Rows from block 4 of the encoder of a small masked image model, named by matrix and row number. Rows with one number belong to one neuron. Each number is 500 + 25 x the weight over its row's rms, rounded and kept within 0 to 999. All counts start at 0. Numbers have three digits each.
After each neuron's rows are labels from the 100 images, of 14976, where the neuron reaches its highest value: "top examples" is what is common among them; "lies over" is the class under the peak. Only what is clearly more common there than usual is listed. The data: Sentinel-2 satellite tiles (TerraMesh).
# fc1: MLP up (encoder.blocks.4.mlp.fc1.weight, 384x192), inputs 128-191
# fc2: MLP down (encoder.blocks.4.mlp.fc2.weight, 192x384, transposed), outputs 128-191

fc1.191:459433509517539451481466476467507492524543513501555447500501527521546521480530520518486537518521507529513481506524521551500527500453497477516499478484522477509496468510463494526447484533496518
fc2.191:540554478458485525480493495524472490481500526448480520483480512525499537510492482480512493459498491465498520522482477490476523531502493493505512459511484513494475535483473504486530515558552486
top examples: built area; main land cover: built area
lies over: built area

fc1.111:462506460521523523485489513528462497463527474482528497508496498475500514509444498501526515466471480473527521509475482535472496481504508470530517493492494485486443492529475506492508519506544462
fc2.111:528493523505483484505488495529512500521487493520495487500514490544539505451511540512455478515510528540522488502487501502504498460487483487470495456532493487511536539497545564462479507509458494
top examples: trees; clouds; main land cover: trees
lies over: clouds

fc1.143:519506462533480481487469538531479514480493497467501509478506497542517500449545458485500536456525476463486537520484520493483500497544527498502497493521556497456504459468550487498464477541485521
fc2.143:565495445527490474487498501476513518498493543511476499524548511485511487452494513464465495459516466480476497497463485512483500528536523521520546523510508499542514522496479499499474487539475518
top examples: clouds
lies over: clouds

fc1.9:475504517452486503490528525515475532488560527528519538507537483475510505499526464495485531534513481466509510485494484552491476520454517479515517545483541511507513514484474500501496504500551505
fc2.9:509487474513504543470496557497457535492483489511517516499482484503522455479510506489520534487507447457476514478519468540500483457465478531469509499520488490501526516508510508517489534499488485
top examples: trees; clouds; main land cover: trees
lies over: trees

fc1.222:515467514515491495509476537513496527513491504494505532474524499495483451504552518511453511518502510508493479520516510501517517553491533460495510475483485462525495506496534500476464502471475503
fc2.222:441516488506494494487490466446492516453451508526495483502478525482511487506479464512504488522494530495473523476491463529501460492496453539488490517514518503514516476516480494487513500503524531
top examples: crops; built area; main land cover: crops
lies over: crops

fc1.83:496493518504466569472522477449484508544484525485512557471513433523525482496480509466509499506491539495458544487473483467559544490465494483516464490473475492472510531493476434471495497474483509
fc2.83:471516477520485489519547484499507493528503469505517492455471476486503514496539495515490511509480511519557525457487486513477464497491500479486496531516512517510515510487502527497522511539479480
top examples: water; bare ground; main land cover: water
lies over: water

fc1.115:505511469493487435511493469505507535506485514467508500497472483495547491510536490552441542484513503503510501484492508492530524459492482492475468549491450479518500513417439477499473508514465458
fc2.115:512497491503494521470473469510495515517522474513501505465499489505430518515500471507510453514493524539530510523494517501499520498536538482513476508493480490471511533529532511494529548444506527
top examples: built area; main land cover: built area
lies over: built area

fc1.275:486534447456500499524487485528524514509470518524520517492487462488515457585509519494451497523519475469473499551495438489538482511534514510464500478452540509547508524488491465516494515502518502
fc2.275:472476474440485528483504492515550537507446529500523499450523496498517456548515483479513510553504489525496468534561498463530478535505520504473499495486494477522521478507501501452458543534499513
top examples: crops; built area; main land cover: crops
lies over: crops

fc1.140:510474536468510508515521509461531509505496518538510525510506472526527500464469505489541504496488522496499492543509502480501510512523528499495523511496511421493478472515466462519507472536529508
fc2.140:505485520564502501522499456481577476480497475479500501544510468459488505497492480533478497499544494482511482482474521530499529514522498524484474486508511496485531506520461522481466504480503501
top examples: water; main land cover: water
lies over: water

fc1.313:513516474513487479493527509494474490477464522504497523516489485511429548537485449502527526495505467511514484486482518511535506554517518513508530511530516500489537508530530504536466494469487474
fc2.313:498512502474485478546528478501514511489508515480504519490479523484482542501475436475491518477514515488517492511539507444489503527521525494458473525522512530495516477520504460478460476480488536
top examples: main land cover: crops; snow or ice; main land cover: snow or ice
lies over: crops; snow or ice

fc1.88:512519444536490512513500565549493472497498465526516486484501521511478488523498500516524489503504482451512528518518455455445442506493498524520459504493471499512518506528487508523484545539508503
fc2.88:509483509536535522490513536471474487515514492466467506542502483503499492478532511471490515509544526503504534477450468484486500512456502478494519494465533552490467508488490545505532501522458454
top examples: main land cover: snow or ice
lies over: snow or ice

fc1.359:463515502472487511492548472491505507521489489463479556513512439473488446483472510505544464522491534525517477509504464529471526487523503525495504494489477483489559503488484514507531478466500504
fc2.359:516486509521476510533472489478504490504527474503466492485489492478460528519465476497487484482497482570470513480538481522522527473513496504517528472510535467467514489493488506496518512475503471
top examples: snow or ice; main land cover: snow or ice
lies over: snow or ice

fc1.57:518513471532468488452494495507493501486509511509490500506513449537488541516528490481555470571506523511513491487491508495465519485471487509516463472503470464449537502516482462521480462495509494
fc2.57:507498478479500481525503528491532520507522482432532481494494531459485549495505458477497510503468488496517506517486510474491474542499499505438516525513511511494471453524503458452466524441507517
top examples: snow or ice; main land cover: snow or ice
lies over: snow or ice

fc1.262:521520497494513497515452509494514524512543493445540484488511497479520495452495530486463459520502466483523470461490527526527504491546480502486512475473511541519476479485486561472506519482489470
fc2.262:481509506470532536554513514468514481458508522491488526520474520516473499528479504533508477511489507499478502505478529483496480508483539513506519512493523540523490509472498478490498493482468512
top examples: clouds
lies over: clouds

fc1.10:441509485467537487479476472485451501498538499495509525463451473522506540450479501486495483514510491502498479525487532484476509448506505495478473518529478534474469459503488519509495529519483506
fc2.10:462488500461508533478506491520485502495493490487495480506456517503529493499486490491480486483540530500542535496488497497511488522512539491453529487486475518477532451499489467508497509484456500
top examples: clouds; main land cover: trees
lies over: trees

fc1.204:481479500538479485467497498503539503445522482520511489493511511516494494480484479491502487484522505522455476484483497483496515519495523488526506527544509523542481510506529487506528495507546471
fc2.204:494481490500531499507487534492469483546493504530500510503494553517478529507470500530509526507520462502533527490490485507476489485504534507496494448447518455462499478489526531520509540522461510
top examples: built area; main land cover: built area
lies over: built area

fc1.123:442522529530529517442489480463479528515510594500526499448532550485501553493491507492446498504480459519479462540529503499492503512492523503502504488494487463518452499482491502467482519536553475
fc2.123:528476500499511488435549468467453492470490507466493523469548459494524483484479495489533503458477472491493484517505500455512480479492462472455510531548471525499470488544538491477483476497496519
top examples: trees; clouds; main land cover: trees
lies over: trees

fc1.295:474500502519521505516472519490524503432498514527517540492503504512505471458497549488526512521545462510473517532516505510510489517478487458485521501471439475503476509497516494522511534512482505
fc2.295:497482487487520512519489460481510450558473492503491479452553508459471536483482525509487509497479486496504537496518510521503491478557506503553505499487472495506540536452521537511480495522478482
top examples: clouds
lies over: clouds

fc1.368:487473493527545519501512536459471501482472529535497515498478522515491479487480520496508525509484496527511498491476482483484488495442469477512501464523473510491532454507506500479484504548503519
fc2.368:491537546504481476495465519492495469483491469503471480500518491462505445510520521493494443473497536522535503520524531548491483510512510497519511512475505518524464468469498532492548521494505480
top examples: built area; crops; main land cover: crops
lies over: crops

fc1.114:484517473478494494535499487519473506496470461478480539510551451499489526496465497496531488493504510530476501472529493500491536523459481488494520476515487497495508494562528493516476485485520505
fc2.114:482493487533527508568481423511493500522505528510481477528490500493485529486501518558473542508515503483499479507494463477498478548475534540489511491501549497527511484464486477497504502493457493
top examples: main land cover: snow or ice
lies over: crops; snow or ice

fc1.259:504453509490481485469534460499512512492495507493466494504493477461509498485459507507538540483486469503488489489459528507509507477514546502531550488540493496487439492560492496498486498538468522
fc2.259:511476468502453503468497443513495489502499515499475526525499512478491528482496535493498516509503506481497515488512530494495536509518514482486513486487516479481491519503520504505450502504511533
top examples: crops; built area; main land cover: crops
lies over: crops

fc1.167:482518489520454493485472501488524510486510481490524494495483469516503456553508496489454507456499488497507537469532518498515566480465492503510552505500545488538534533505486464497531539502524516
fc2.167:526496493470540495489464471541487485481487490508494522476499506526514536458485494512491512525476545472528488522517496470497475544470475473498450517497448519467479459511496548470530492492482464
top examples: snow or ice; main land cover: snow or ice
lies over: snow or ice

fc1.213:491542481532533458537464508466512506486534520486493522486517483509520480545497500519482504513522442536479508514513508504472475514444458543477459544519513537530529538488489513507487467552520449
fc2.213:531517457509472496475447500474501493495512487526504530509504496540482492489480540509555516517498528511511498494494479470525516502499501522533509457520549507513480524472466512547497499480526490
top examples: water; snow or ice; main land cover: water
lies over: water

fc1.360:473496514451470498505503446520527456520511504452522472497444501530480475523498526495462575506509502501442506491517505515514531470505477525505498508533496462539529534475471522512511558475473483
fc2.360:507529513559533509466488551475477541510490487502485505495524475468522540468531496526554451486489508501534483526492500509505481552477526460528453471485479514489458462514519493496500454531535514
top examples: snow or ice; main land cover: snow or ice
lies over: snow or ice

fc1.369:457512514477512484527524484510472480514504499519525515512473495491533496536503489453479454494504481519501542494499456500527486515490479488506512518533507483499522471486493488537455473495484508
fc2.369:533515481519477477469495506484496545516488497485479489543496509504450468514482494479462513482518486475491504522537509471483451482485498529488473480467511488459502576527514524526469466466495488
top examples: snow or ice; main land cover: snow or ice
lies over: snow or ice

fc1.261:480479468499526530523475456472490493469499527479454534516478484502506496512484460467539518504480462492474536489517493517496545481548516518501506497543524477475501467468459518502488485524517523
fc2.261:508468497512463490495477499513512489536505497497497489505517558489496508501515520509473514449541542536513516500471472501457525487446520463508515500511512486525542532509502463492475493439516521
top examples: main land cover: water
lies over: water

fc1.351:497521509480438461484556505521504519466507520535493509508468514513483494476476505490459464502526480458521488494519542513521493477526530524462504499503467528529449507493469507535529507493524471
fc2.351:498548491510477471498504520496544481544485521501489475487464514544511482482508497512525515481480488449515514495495477493465498510533459506518526469488521528484511507476536498481466499513521518
top examples: trees; clouds; main land cover: trees
lies over: clouds

fc1.364:493535477466501497463443520484494509491523470500524507497522467488545480494495518504472515499506497486461481459506479497507542497513480448511525525468512538474492470499474497484477511483504495
fc2.364:515533495529461511557479496540539489484504474490491472497489493504441517483505500529480466520498491525506536553508548487534491491523511503522487471498553485493490516454493529499505492517496501
top examples: clouds; trees; main land cover: trees
lies over: clouds

fc1.352:517482541506499502480491494527478441506488506526530454511489519494477517488491497468502518525476514495454562495538490483488490555516551518537523491489475523492514489493464485502493527490494470
fc2.352:506509449515513488513534512473520551492502500465478539488480513510510476533520522531532487478504511488549450483484520497509519473486471463484476507487530469514482522499507529504491494522558547
top examples: main land cover: crops
lies over: crops

fc1.339:499490505478517471510517493478518506508493491499564551582533476523543517466514519497507490528511518517507490502512486515530483494510506519504456493510522503516540486531560489490516494504507532
fc2.339:480531509515502542505478523493510504505525486457569547545523542559505527507536503497526492491478506470492525509498521489465500497503457509547495475494538511515458509508457546459513501487499484
top examples: main land cover: snow or ice
lies over: snow or ice

fc1.163:522536517505530522500487492479496489497485522496517509492500516527484509463540506495491477498492484482490446519472535513470464481527522499495475449471495445489483507535450501516528545524509489
fc2.163:485496491483521534481525486507508509497495472502529516515492517499522489496477530476487493512495465520456487501503524492508484497536465563499490516523541522498538450497516504505499516505544524
top examples: clouds; main land cover: trees
lies over: clouds

fc1.301:519480453497481468518538520500483530511468495476498499524533518483495486500535524513468508526504467532525537501455477525477532478486457498519513504531560482522524515488450516461461494516509468
fc2.301:496520467463549562460463499535499443512520461501519497528456494506491501508511478484536561499459509521509504492504517500523498495502502482526457475463487509477456514549508511523477522471475492
top examples: snow or ice; main land cover: snow or ice
lies over: snow or ice

fc1.5:439529497492537519492503478482506498480540456490498474507482484551509470535487517457519541489505465444525481517483508517485510468500523557510549512490501531473529492517503497516480511528513487
fc2.5:487466506489465507550522506480503513495479516458468513500493524519485476478504501499493490455497517517471492489495506484478533537509479468455537491523499511554504511516479488443433478498502541
top examples: trees; clouds; main land cover: trees
lies over: trees

fc1.34:510512529479502498500519486490503532494511507478509520463453485524498514473493478507521463545502468468544485490489447497451531549474553470513468515487512494500481470497471503496465534530499485
fc2.34:475510499471525492519509512506519522479509511517487466521490502508510484502480511459446551473500560521479506523477551514448531500537501507508499475501508465475507508514512507523535534494463508
top examples: clouds
lies over: clouds

fc1.136:502527468510494467484503509465515453505517485507502480494487533469499474502458470512504447502503482536486506555529536494485482518539521537502515473471485548502470461499494480544504493492519528
fc2.136:482506466515495526499519485471499486511482466502453500521533469492501482505498463508492501528515495505514496510486524513503473479507510489491467512505480546519522516478518495516519460497512506
top examples: clouds
lies over: clouds

fc1.21:528451466431459509476520462512531489490470541502485475532511519527479456531510498507512487466519533519456488524452500482529530483496528522521471494535514483526524495492511549502511507489545483
fc2.21:488478478497488503492473498525529487513508504509514484505509516509441491510496492470510470532517464488449512519519500542507470522502462487466494507506489516472503501503548511489472502488476510
top examples: main land cover: crops
lies over: crops

fc1.178:523514552489457464481532468520493523520489476531541485512491488512504525515453461557456463475474506524500533476485502513508499477510478523501504515496499459503491482489504511478470477503505501
fc2.178:491491537517517521520511505441521487502481533514451478526524440488519480489517517470477505514523527503492484539453465541486535498499509468493483521516525475543475498524500522494481482454461519
top examples: snow or ice; main land cover: snow or ice
lies over: snow or ice

fc1.150:512504494485483491494521487473501504477499501473501527496492470570497487520439483501529454525524480525517507509495482510511491491533497480547527513510495474517529490491462513494470525525493539
fc2.150:546477453503473497527477484511510496519483522524469516516507485516467491483511468545513544513549522454526518502493507472498523489459505527449533538487484491499496543451463463520499484478444504
top examples: main land cover: crops
lies over: crops

fc1.6:475520521508464516518459502489507531556466564535487522508521531461499463496541540524502484486544491507468437530444486515516504499484489512493521533505520500503495486504476462494499493485522517
fc2.6:517467481512480489480496514517509468447485491523454506516477477502492512482534466502494560525426505508450536507498466541473519493502466568492461475527512482499500494525528508534500485492534480
top examples: built area
lies over: built area

fc1.39:539464500507511480545508486529492478484514436495493495509521484514471520484560509498495483508487470473521521478520498450483471497502502493494510487511492508505436507511474492516530484531462516
fc2.39:480500527499531492521524501508494497512510557532490487476491519505530474489499519432491466454570489505530504505517529468495515490531554483520482520507494496488522481489503480502468514499460543
top examples: main land cover: snow or ice
lies over: snow or ice

fc1.144:541510517509458479510532466503529516455470485510490521526506497494555489472474538534441507525480516492465449470465501538488524496516531469525541475496514497496501497511497508537486517474485499
fc2.144:472494511512530536482489513511483511486506498553490522477529529479497462479509514472503513514467529481503505509509503537521481559528446516464491466483499501540517500483471493501508486529507499
top examples: snow or ice; main land cover: snow or ice
lies over: snow or ice

fc1.62:562496508514528523473520528482488503474500501486485457506495469506524479484495502543475516501530530538485491456498498528475505508507503451502521456530534483470470493509496483483499496498499482
fc2.62:464537514515502493571466543525554536435492495512509483514502507487512516476495539491502513516503494463483493551469533500549501501471526525518498505480495476522504479531514501556538498503482507
top examples: main land cover: water
lies over: water

fc1.215:449469548518533520510491484491485497499475463495503551511513497495484488533499512492480525507505497540511509498487503466514541496466496491525483520495516492512513489512455472456494544496482510
fc2.215:511474505494487485472508538507502508479523525423493521515483498490529504479498490542505460518492515530490513501507502515455478499488533506488471515501501509506478480495503506515516496485528520
top examples: snow or ice; main land cover: snow or ice
lies over: snow or ice

fc1.294:492502505467522506517508519575479511463527494502519516521433496503516491464506502502541559501484491502528483489497467506449508500527480543485529529468501475531449480477450481498486512550525468
fc2.294:449462487499458449462518551512531449499504456500500512538505466476499464517517493523506496464497509491493526497500503537491473496488467477574521510512509549537474529534462526511508521493530515
top examples: clouds; main land cover: trees
lies over: clouds

fc1.145:485481488464461511514552500540502492520481492526510504439544505490488494491506520544484497488506450470485493466501491514500493447483457513512534485532484517471466498503529492496523515511524473
fc2.145:486486541506484519490480488472541554462496504502474473473508490519545498490525498482512466487508573522446495503496511472499543490542504528522455513486471496517527506518448455521494519492479525
top examples: main land cover: built area
lies over: built area

fc1.263:493501467492524496497524503522507477488483496486534495521500472474494468489518487518498524497478494472520437535531481477485502493498548484512498485512503506495538502495559539485503482493441549
fc2.263:498493519541530496538524459538515512451485492475587495506503496499528487474529454526516482533528526482531528521477507520492530523502516510488471472489496565460488524476515481505517477484499521
top examples: main land cover: crops
lies over: crops

fc1.130:513525491500538480498472515480510499511535488520520470533494510515463526511533531493510495490446456476518452508506476462548503528489500476517516533537512494522517509509517519474464502513493527
fc2.130:508535489520485485514476514461502532503461494496522482520524478463480479496513518496508488533505498550455543521498450466467545446528477532554498479502498463484472504518562520494480538514530510
top examples: main land cover: crops
lies over: crops

fc1.198:510534511534497446546495483483495509514473506524492506506458502515476492504479492522492511488533523476483523508482479526494549523520488475518491509530502513472531498468511495526469487486496474
fc2.198:423541542516433502485508556532521504488511456465476494488520435510515492440502520513543479445518488488499522525547519504502505484516499468513511543510525502490502521481504581495485513515531515
top examples: main land cover: built area
lies over: built area

fc1.306:479497503464505468490505501477498501460514478496539491498493468523469546527482480525487546481507470482538516486527504473511467470495466463454565500509535486521504502536493567518518507473470500
fc2.306:471497509480545483501493475517542501486455476526501492498483501522493502501515511550452506509480452473499502502509536453505502507504506530497489494543461518540515456528468506493501461516470490
top examples: water; bare ground; main land cover: water
lies over: water

fc1.172:541517479513533452524548487516502488481494504489502557511479506511472488515467520466543523508473497514476498493513519473490506496488508512507488522518522474501541499482518480468529471549516481
fc2.172:434467464510526498550525536530507462495479484500511484454518503489537524508547488504476507497508474511499543523460501519514512461453489531483447531450501480534503533528511491485476496520530529
top examples: main land cover: crops
lies over: crops

fc1.367:504524521514448518443474559503481515499489469541487533503478475471517490507510537552458463508477496496459498499486509528522485519475535468532484491482517507478479473487513493523517496485495521
fc2.367:489502547483498506505451488503469526492496463531485495481506488521551440498510513529460499495514483490507520522551455498535492489453438493499550468459524490552508503466534462471515510533460475
top examples: main land cover: snow or ice
lies over: snow or ice

fc1.265:559477494520500472535510461498508429532491476502514489536519512461519509510504470488477476517538516492507522497508528499472470528497478512495494486495493530482483512536472515490478489530470559
fc2.265:463522507483513547454487504479501526482507514489521507484489506499538468515499530501482522487494481500480458535470508519506524491480511456524510447500524479494551470475483478528466465509474510
top examples: bare ground; snow or ice; main land cover: snow or ice
lies over: snow or ice

fc1.175:507508512457510487506510482505448502524536531484501478521544487498463538470508507482519512499526463523457515477484480479535501542496501504463476521492505497502469547490495515503486539509487482
fc2.175:457468506492525475499543490482516464464484513543454507524493485524552555509498512496498536507499514484479505483501483536489502457503511481525489497507505458456477475504502512495497461506489567
top examples: bare ground; main land cover: water
lies over: water