config.yaml
encoder_arch: "vit"
model: "masked image model"
dataset: "Sentinel-2 satellite tiles (TerraMesh)"
train_examples: 145000
image_size: 64
crop_scale_min: 1
horizontal_flip: true
translate: 0.12
rotation_deg: 10
color_jitter: 0.2
method: "mae"
mask_ratio: 0.6
loss: "mse"
encoder_norm: "layernorm"
encoder_norm_position: "pre"
encoder_activation: "gelu"
encoder_mlp_ratio: 2
encoder_head_dim: 64
encoder_fused_qkv: true
encoder_bias: "all"
encoder_qk_norm: true
encoder_parallel_block: false
encoder_inner_norm: false
encoder_drop_path: 0.05
encoder_patch_size: [8, 8]
encoder_layers: 8
encoder_width: 192
encoder_positions: "sincos"
decoder_width: 128
norm_pix_loss: true
decoder_layers: 2
init: "xavier_uniform"
residual_init: "scaled_by_depth"
optimizer: "soap"
beta2: 0.95
lr: 0.0031
beta1: 0.95
shampoo_beta: 0.95
eps: 1e-08
precondition_frequency: 10
max_precond_dim: 1024
one_sided: false
adamw_lr_other_params: 0.00074
steps: 20000
batch_size: 128
epochs: 17.7
lr_schedule: "cosine"
final_lr_fraction: 0
warmup_steps: 2000
weight_decay: 0.07
adamw_weight_decay_other_params: 0
Rows from block 4 of the encoder of a small masked image model, named by matrix and row number. Rows with one number belong to one neuron. Each number is 500 + 50 x the weight over its row's rms, rounded and kept within 0 to 999. All counts start at 0. Numbers have three digits each. After the name is the row's rms in percent of the matrix's.
Before each neuron's rows are labels from the 100 images, of 14976, where the neuron reaches its highest value: "patch colour" is the nearest of a few named colours to the mean colour under the peak. Only what is clearly more common there than usual is listed. The data: Sentinel-2 satellite tiles (TerraMesh).
# fc1: MLP up (encoder.blocks.4.mlp.fc1.weight, 384x192), inputs 64-127
# fc2: MLP down (encoder.blocks.4.mlp.fc2.weight, 192x384, transposed), outputs 64-127

patch colour: black
fc1.276 090:478501459528531464447487529582463488350389525483491594460496474487512578565533541508547510451519580537490418533536481530508550535614482487446425484481339509611462467476537482407522458531567469
fc2.276 102:502455655517432706434538465563501547547491564489482536510489477506553514494470505535566503535506551562471425488445505489478597489463580466506520534511568511461491459433432578642517477395492479

patch colour: brown
fc1.149 098:429622470510489565416457480495491511588459463449389487518527524436533551561538478460490514506513529465385552467557553448481457535546453502473480454537569488504506449464504466516493508440512590
fc2.149 097:505460440495472466548599531507504470445523559426451432547517499594468529529541457503550483539451519513469583438513586506586450420505445483583542406558425534566411468424526485490446438561500472

patch colour: black
fc1.22 124:443462512497462531577550571608611497387553420503517471500513478523568577552475486516442461435486544479495538550557467523624491504542423456481526460449482522505454444430504536380479443504444554
fc2.22 105:477539459566455512499555606515529530422518503522392559483496444552580480513487542515472562522478498505556588502477548489624522509580515452567598466422551540524537515414449505512572506507497451

patch colour: black
fc1.200 170:549491495493510559458509548562480560511510413520496384433423579584556478518469432433545481450497507537442557524581494570441474493499528472523452467535466429559481512498473440468635506501474621
fc2.200 110:560383534599552520468493459468566581506501410440512376479467535549525442512535511458432435396487490519470445514543530427511548529638527541464492494591487579559475587554466531438434546616436501

patch colour: grey
fc1.164 087:439484542538493431525507569503489504505586459521488463478580447617439467479585520407566639498486557485548453461468486538548530450495492572462522540573548457520545593484442431511514463515453532
fc2.164 095:536484471542457560520556418476498446543399422464437568532488517462521583470447436534499422452484458561481487515526508468512559581561590509486490453445482545482545470510549584497528482470573440

patch colour: black
fc1.123 107:493534459506461505545525632379525495498466515445467572418432493501528489559406586501488503587439519513506476481475544496567464413534455571463502559519504545488513527536507530514455540446419490
fc2.123 103:492435448511550544508487488542494509469569499471447545437471592485410523547514533456506494516571552486476560405550501510557537474493484479516441545442518571469449513500473505477484534509474567

patch colour: brown
fc1.311 090:512544577481485533538495518482466502445498532477427553501535479515520525428476459467658556496408480531444544451428542426416564509494449463558532415486531414473492423512515523541476494446463450
fc2.311 096:501545463519476400479427596498492574521548516495477442443531457453538464404510501547500517538419461520509527462459596498532435574525436450472549531500396559556551550530496509480521562425517532

patch colour: white; pink
fc1.61 076:450539491554428525464481436467464548566432560547557522500538444469423489536459571507484514486465518503489554429590438532443600436518477448580402568463438523532453531512533562433472451414576416
fc2.61 093:460524500553476489535536482506452423497471539493526406494524465535536441510623519558601435456476492447417493434569422378491547533530439556501532598507448450500461591518518504437503495580489516

patch colour: brown
fc1.319 097:471462422571505511401509505484517491521459537363473467424525559434497581461608534479482518428511481396448562530487450519482508557444551538565528569528468406363511466498534515547517501533438509
fc2.319 103:541461444557450516561436462420542468555593454484519473478525587516508586509573456496586523555479551458460500512493503557558606458595431523535443533509427570531429500428479376637485451427577400

patch colour: grey
fc1.34 085:536508468502446477570410506430551484476538403544506495519554554504491602490495528532585440456509567587602477516491495501525528450519486554481497473366473572507434465546509439433607469447487491
fc2.34 083:460493484509503458457501506441482576546491573526515503502386510483555407492450448468476435482502491486519537500414482604426418561590503468400470526554549398448607521521460499477479476427511497

patch colour: white
fc1.46 117:589511461496556499435458583458577513518578478465500503494523504537567523480427478502456483444521481424510535463506502540373442415542504492450484411428593544477502496437528605488444539580509535
fc2.46 123:544497423540518458428537505506596439448515517586461534528508537506541488450587539557510460503458431567460544516472519486535512521478437563485506520466600462528502516518550469473626496516541494

patch colour: pink
fc1.95 085:465464537448439571502484423556504526539527476469363442534493541552530445465536551535552535472516508478498551494481515513515427387456476537515487505461489486601514489479553509444550512389468583
fc2.95 097:539454552481556466440525494532461473565596472473541449512411506422460507470486568524566526487555546507375466536507497507600544479441489490434570570465463478512521519478505456488392488503506562

patch colour: grey
fc1.79 118:556483443512491545473556564516474500456579492443521547541476499502536501450420447503633406546437553424435512577464461572480482471490457444597436587412447461509479541461487541478561456492494548
fc2.79 107:547555589482469525603525503475562550533471448553632481442468391440595460479490522489530534484474502574567470439530530530506472559429595410520549466517489465539443523511471545372513545488507499

patch colour: black
fc1.346 104:578519485553518539632495587519581621370486541459515556496465475514451458548402533548463411472431419522575522486467491446537453469422398517390455528496503489428605492489504518467621493518530492
fc2.346 108:498501566494493418512491480501487480525571448425471468501462544468495474460433475495508443512534466439500531485538558463392488563504465516593554626555507533516483590505532481600551519443476417

patch colour: grey
fc1.65 083:508529492504452538453543547434490472434499484503553570487440443475535415497535509451366525568470413499543432485524452473438421550504455505508502458451540437429483607632427475492477455520479420
fc2.65 093:490499513538437527578444390385483491582498469511473478517531487604455541612364428522548542499555582509506549436573490525631454498484510523561540494568453471547476445394510481500455592486527484

patch colour: grey
fc1.364 125:455448523476576466650468494538500518510495553573471566523583464513563589513557527535573481586416530430491542578507510539528427484469402389520519560396475463494476588454485493497547474482559550
fc2.364 103:543506552500440452461459539484493480483464506479599474540534425413507445532456503492523467472525442514543463546550552526448527515467566451498530441527469395532542337459521578413450513488510543

patch colour: brown
fc1.275 127:553584479402482477508427500434548583432454532547567458548552519494482471504542434501509503493482494534477510547528468499476484430477519508519466445525493439495529563550499477473510556538567547
fc2.275 109:540548550461511655460461426509481507499500492516526461513503515554437477513443472497507490445492535470486472520515470454464571490498500498501463475482437422457455449434416562514395467475424569

patch colour: grey
fc1.224 092:449563547517551487482412526495475522485541533538520485512612532493547481552473484550479513485420477568443459466447559537469516304562566445568474531418462472463534461522547485501514453523549474
fc2.224 104:555532501513454605548482573514457543400525516464529531516562466468556462492513488495598501457543491551433528447517524570539577387509523451494485490410467496528466397454453546504419499411526479

patch colour: black
fc1.9 092:479527478553556404500447468522354577443532417543603439549573584462460543474364465522494391500464460468528545584506443489468539376500438464415406532459494523542479470556426512467526462474546510
fc2.9 108:428596475466550513449482584497473465544422485466476367481466541520480508458467537533488521506455534487506556408426561464502545530623485500408517445554530457454526452445556571468500617512497366

patch colour: grey
fc1.273 088:569571536459475497485492455397426528564498465534445490544527583406472469561512592495442526522564499518566434563415458632439505498531456513589492550460470429529490519443585500451417485525503499
fc2.273 093:494542548549541432544462469461497498455487429567474602519529454519558555467433488512596511584515489530509466484524454372496550560421456435462515516591512502497573490579431574493509504537519404

patch colour: black
fc1.71 114:449548579470543534453464560512456486570479436436418468551527569435487473528490476536538517541481454543482546568603440561452524523484561500478410459559522486437489450467574440571491471580444455
fc2.71 103:519487429526546492470491484492506484456552528481384534479484488526485419539558509405471464506471477496480528561557501426462408554592522523494509534587549587525604644587557478537416611477478507

patch colour: black
fc1.5 094:507518574508501522539496508453473524543566519521556481467555568440540529540506545578524414500543473459519498468412488525528419560453508418475558542470584415600540444389402480445486456554438496
fc2.5 095:478447516469502516601606491599500548456516502497433542509477430526497410499548487479520556460430529472515503442496472384508416521536527582517474536516440646374489527605562508571523567446574513

patch colour: brown
fc1.335 145:385417501429480444468491577445602475487470524492473455569499551526528518431457483462524429453493482536464476471487507505455504463573476462546471505419516676575409456467528521518557528463507518
fc2.335 112:621527459479500551516520429559397431504480442448513507444526400490482549488505476537577507515526473499602525516459464518507581458485543588421605499566481482449453448517454498532520475531523429

patch colour: black
fc1.300 128:477455479482571459500471537498530511480444516466486477584426525437569459503473564583513450559502430475502574484569503441508507503508435535478553541400506456566433477531528483500490491508523502
fc2.300 109:496456535528497525432506466496504449570535513530475402517535621551448535428549539521513402564477514445498437568456587508481476389622464497510530586505467454479555437495522419504550466468546504

patch colour: grey
fc1.293 081:422448430489467461494508552558496508506507412455458411539431545458537472496505526508531615543525422507436535489521525554460492527413577449560464527433556454468549450488544504534509518417454522
fc2.293 086:511500505578486585409526507478538476502431512555560453563507452521437449452435504422472532465565534501513537426485502517492526469489525454467469489460561557468444567559480525497486550597544508

patch colour: grey
fc1.207 078:451529589589611475501420465467515490561492519481580480443542514451531422514595631506467570510536399496516438461496487481532503382474524547509379541418444412430579580523536479466429499464528484
fc2.207 081:468458527422424650414482538503474481416525517458533481449494524487492454484557439445490447436471535498515552573471542513503496497443458459494467512470485526525492405475495600504579428446421609

patch colour: brown
fc1.64 078:498458538403557492548537531601541506536536545436430491415512498488536541516584580432526484438487527446430532444573492453368543530457595470471527506531473380428439543414520474493492596461550505
fc2.64 099:530393497472495558440539554400483486577529435413494388520514522592450529423557473507510511507567565472498505447508445541458610538538476470536381560406467430475539473534513595590539456430523502

patch colour: brown
fc1.357 082:493512528613551617486531486562610537518486498430486499542528511522552518490486509574461460587483483477499517454529489506540544601550553549445580403393439491583568512385411475435507392517494516
fc2.357 098:458583479491503459497614554541425549470436441514478576492501430553554475517562523452517595534501532582398454394488425523467540499505484586649501427436460535529510497520473490485396429506471441

patch colour: green
fc1.169 072:517559539450515430430523546526495646481487545503510428460434551546429466507388490559402546499489564469538519504546465442491553512402495496570633506505482474382535586517460545482458469461510505
fc2.169 087:450453451495458537508530512445570564575548480639602428598530471480488496543527489472522572457580461475533491451541504477501457497539494620505559461499463442407557575470533568439509467616467527

patch colour: brown
fc1.286 080:423498500416521468532522508599516531425490456454447536518568521414570551485553480463434463561477497491545542398513483481498530598395469476495432591432446507505467542444524491555516531504473569
fc2.286 094:595518518509575500504460410398473493493496562488460496645455456633530481511432436510556513558538445555559557491451476539451515477495497518492423582483514551519444526486528531460465455523461577

patch colour: brown
fc1.51 093:444409489527399457433438514465567540541472533562436515486564555458554531496415508505563503477509530440510459482598598556510467539460560442476398541570486466458496509472505489524561539449527437
fc2.51 101:559471384438471465444473538511475514541423514525560444438496484560470476487561450444530504568471508457575469471505557510528539416502480529508560580444486588534438560424475441491489488508603418

patch colour: pink
fc1.142 080:520558418512518594481551464493498553491456502602486482534547496498473503508539544455542463460568497491446514484536535541497431532498583505436483425475511418455587534489525507421481546452444561
fc2.142 091:421421539580503489460489451437446529576497528433485475493471500450534448380452577493431502479497457645581498607329519540455489530513495521515524555505498616567490470482438573568513525504424511

patch colour: brown
fc1.81 112:516426476496552530441452571482523598486460575528484499517468352488480490510490452469557446530469538449531504538558440522501502507464566527523473607533493475506585570553575493561534518491542452
fc2.81 114:461472412450477489432484606482410600575468479445456500477533583534487376526510422456553505542553498509503450475556430559492493529512517521508499517587582502466588446592523428564518505546508424

patch colour: pink
fc1.108 079:559526385547489525542437569553350467483541534488510532551501492551617434550540526442470433589458430447444511483522505566550506486448445485507468510478446499490498447444546558520556539506497481
fc2.108 095:573588461544464498530548520527379566524469479565539438496532500497472484451468508512531526523510459576497479557565488604557450466527409537449554485511540505576492482478547537436487549474521420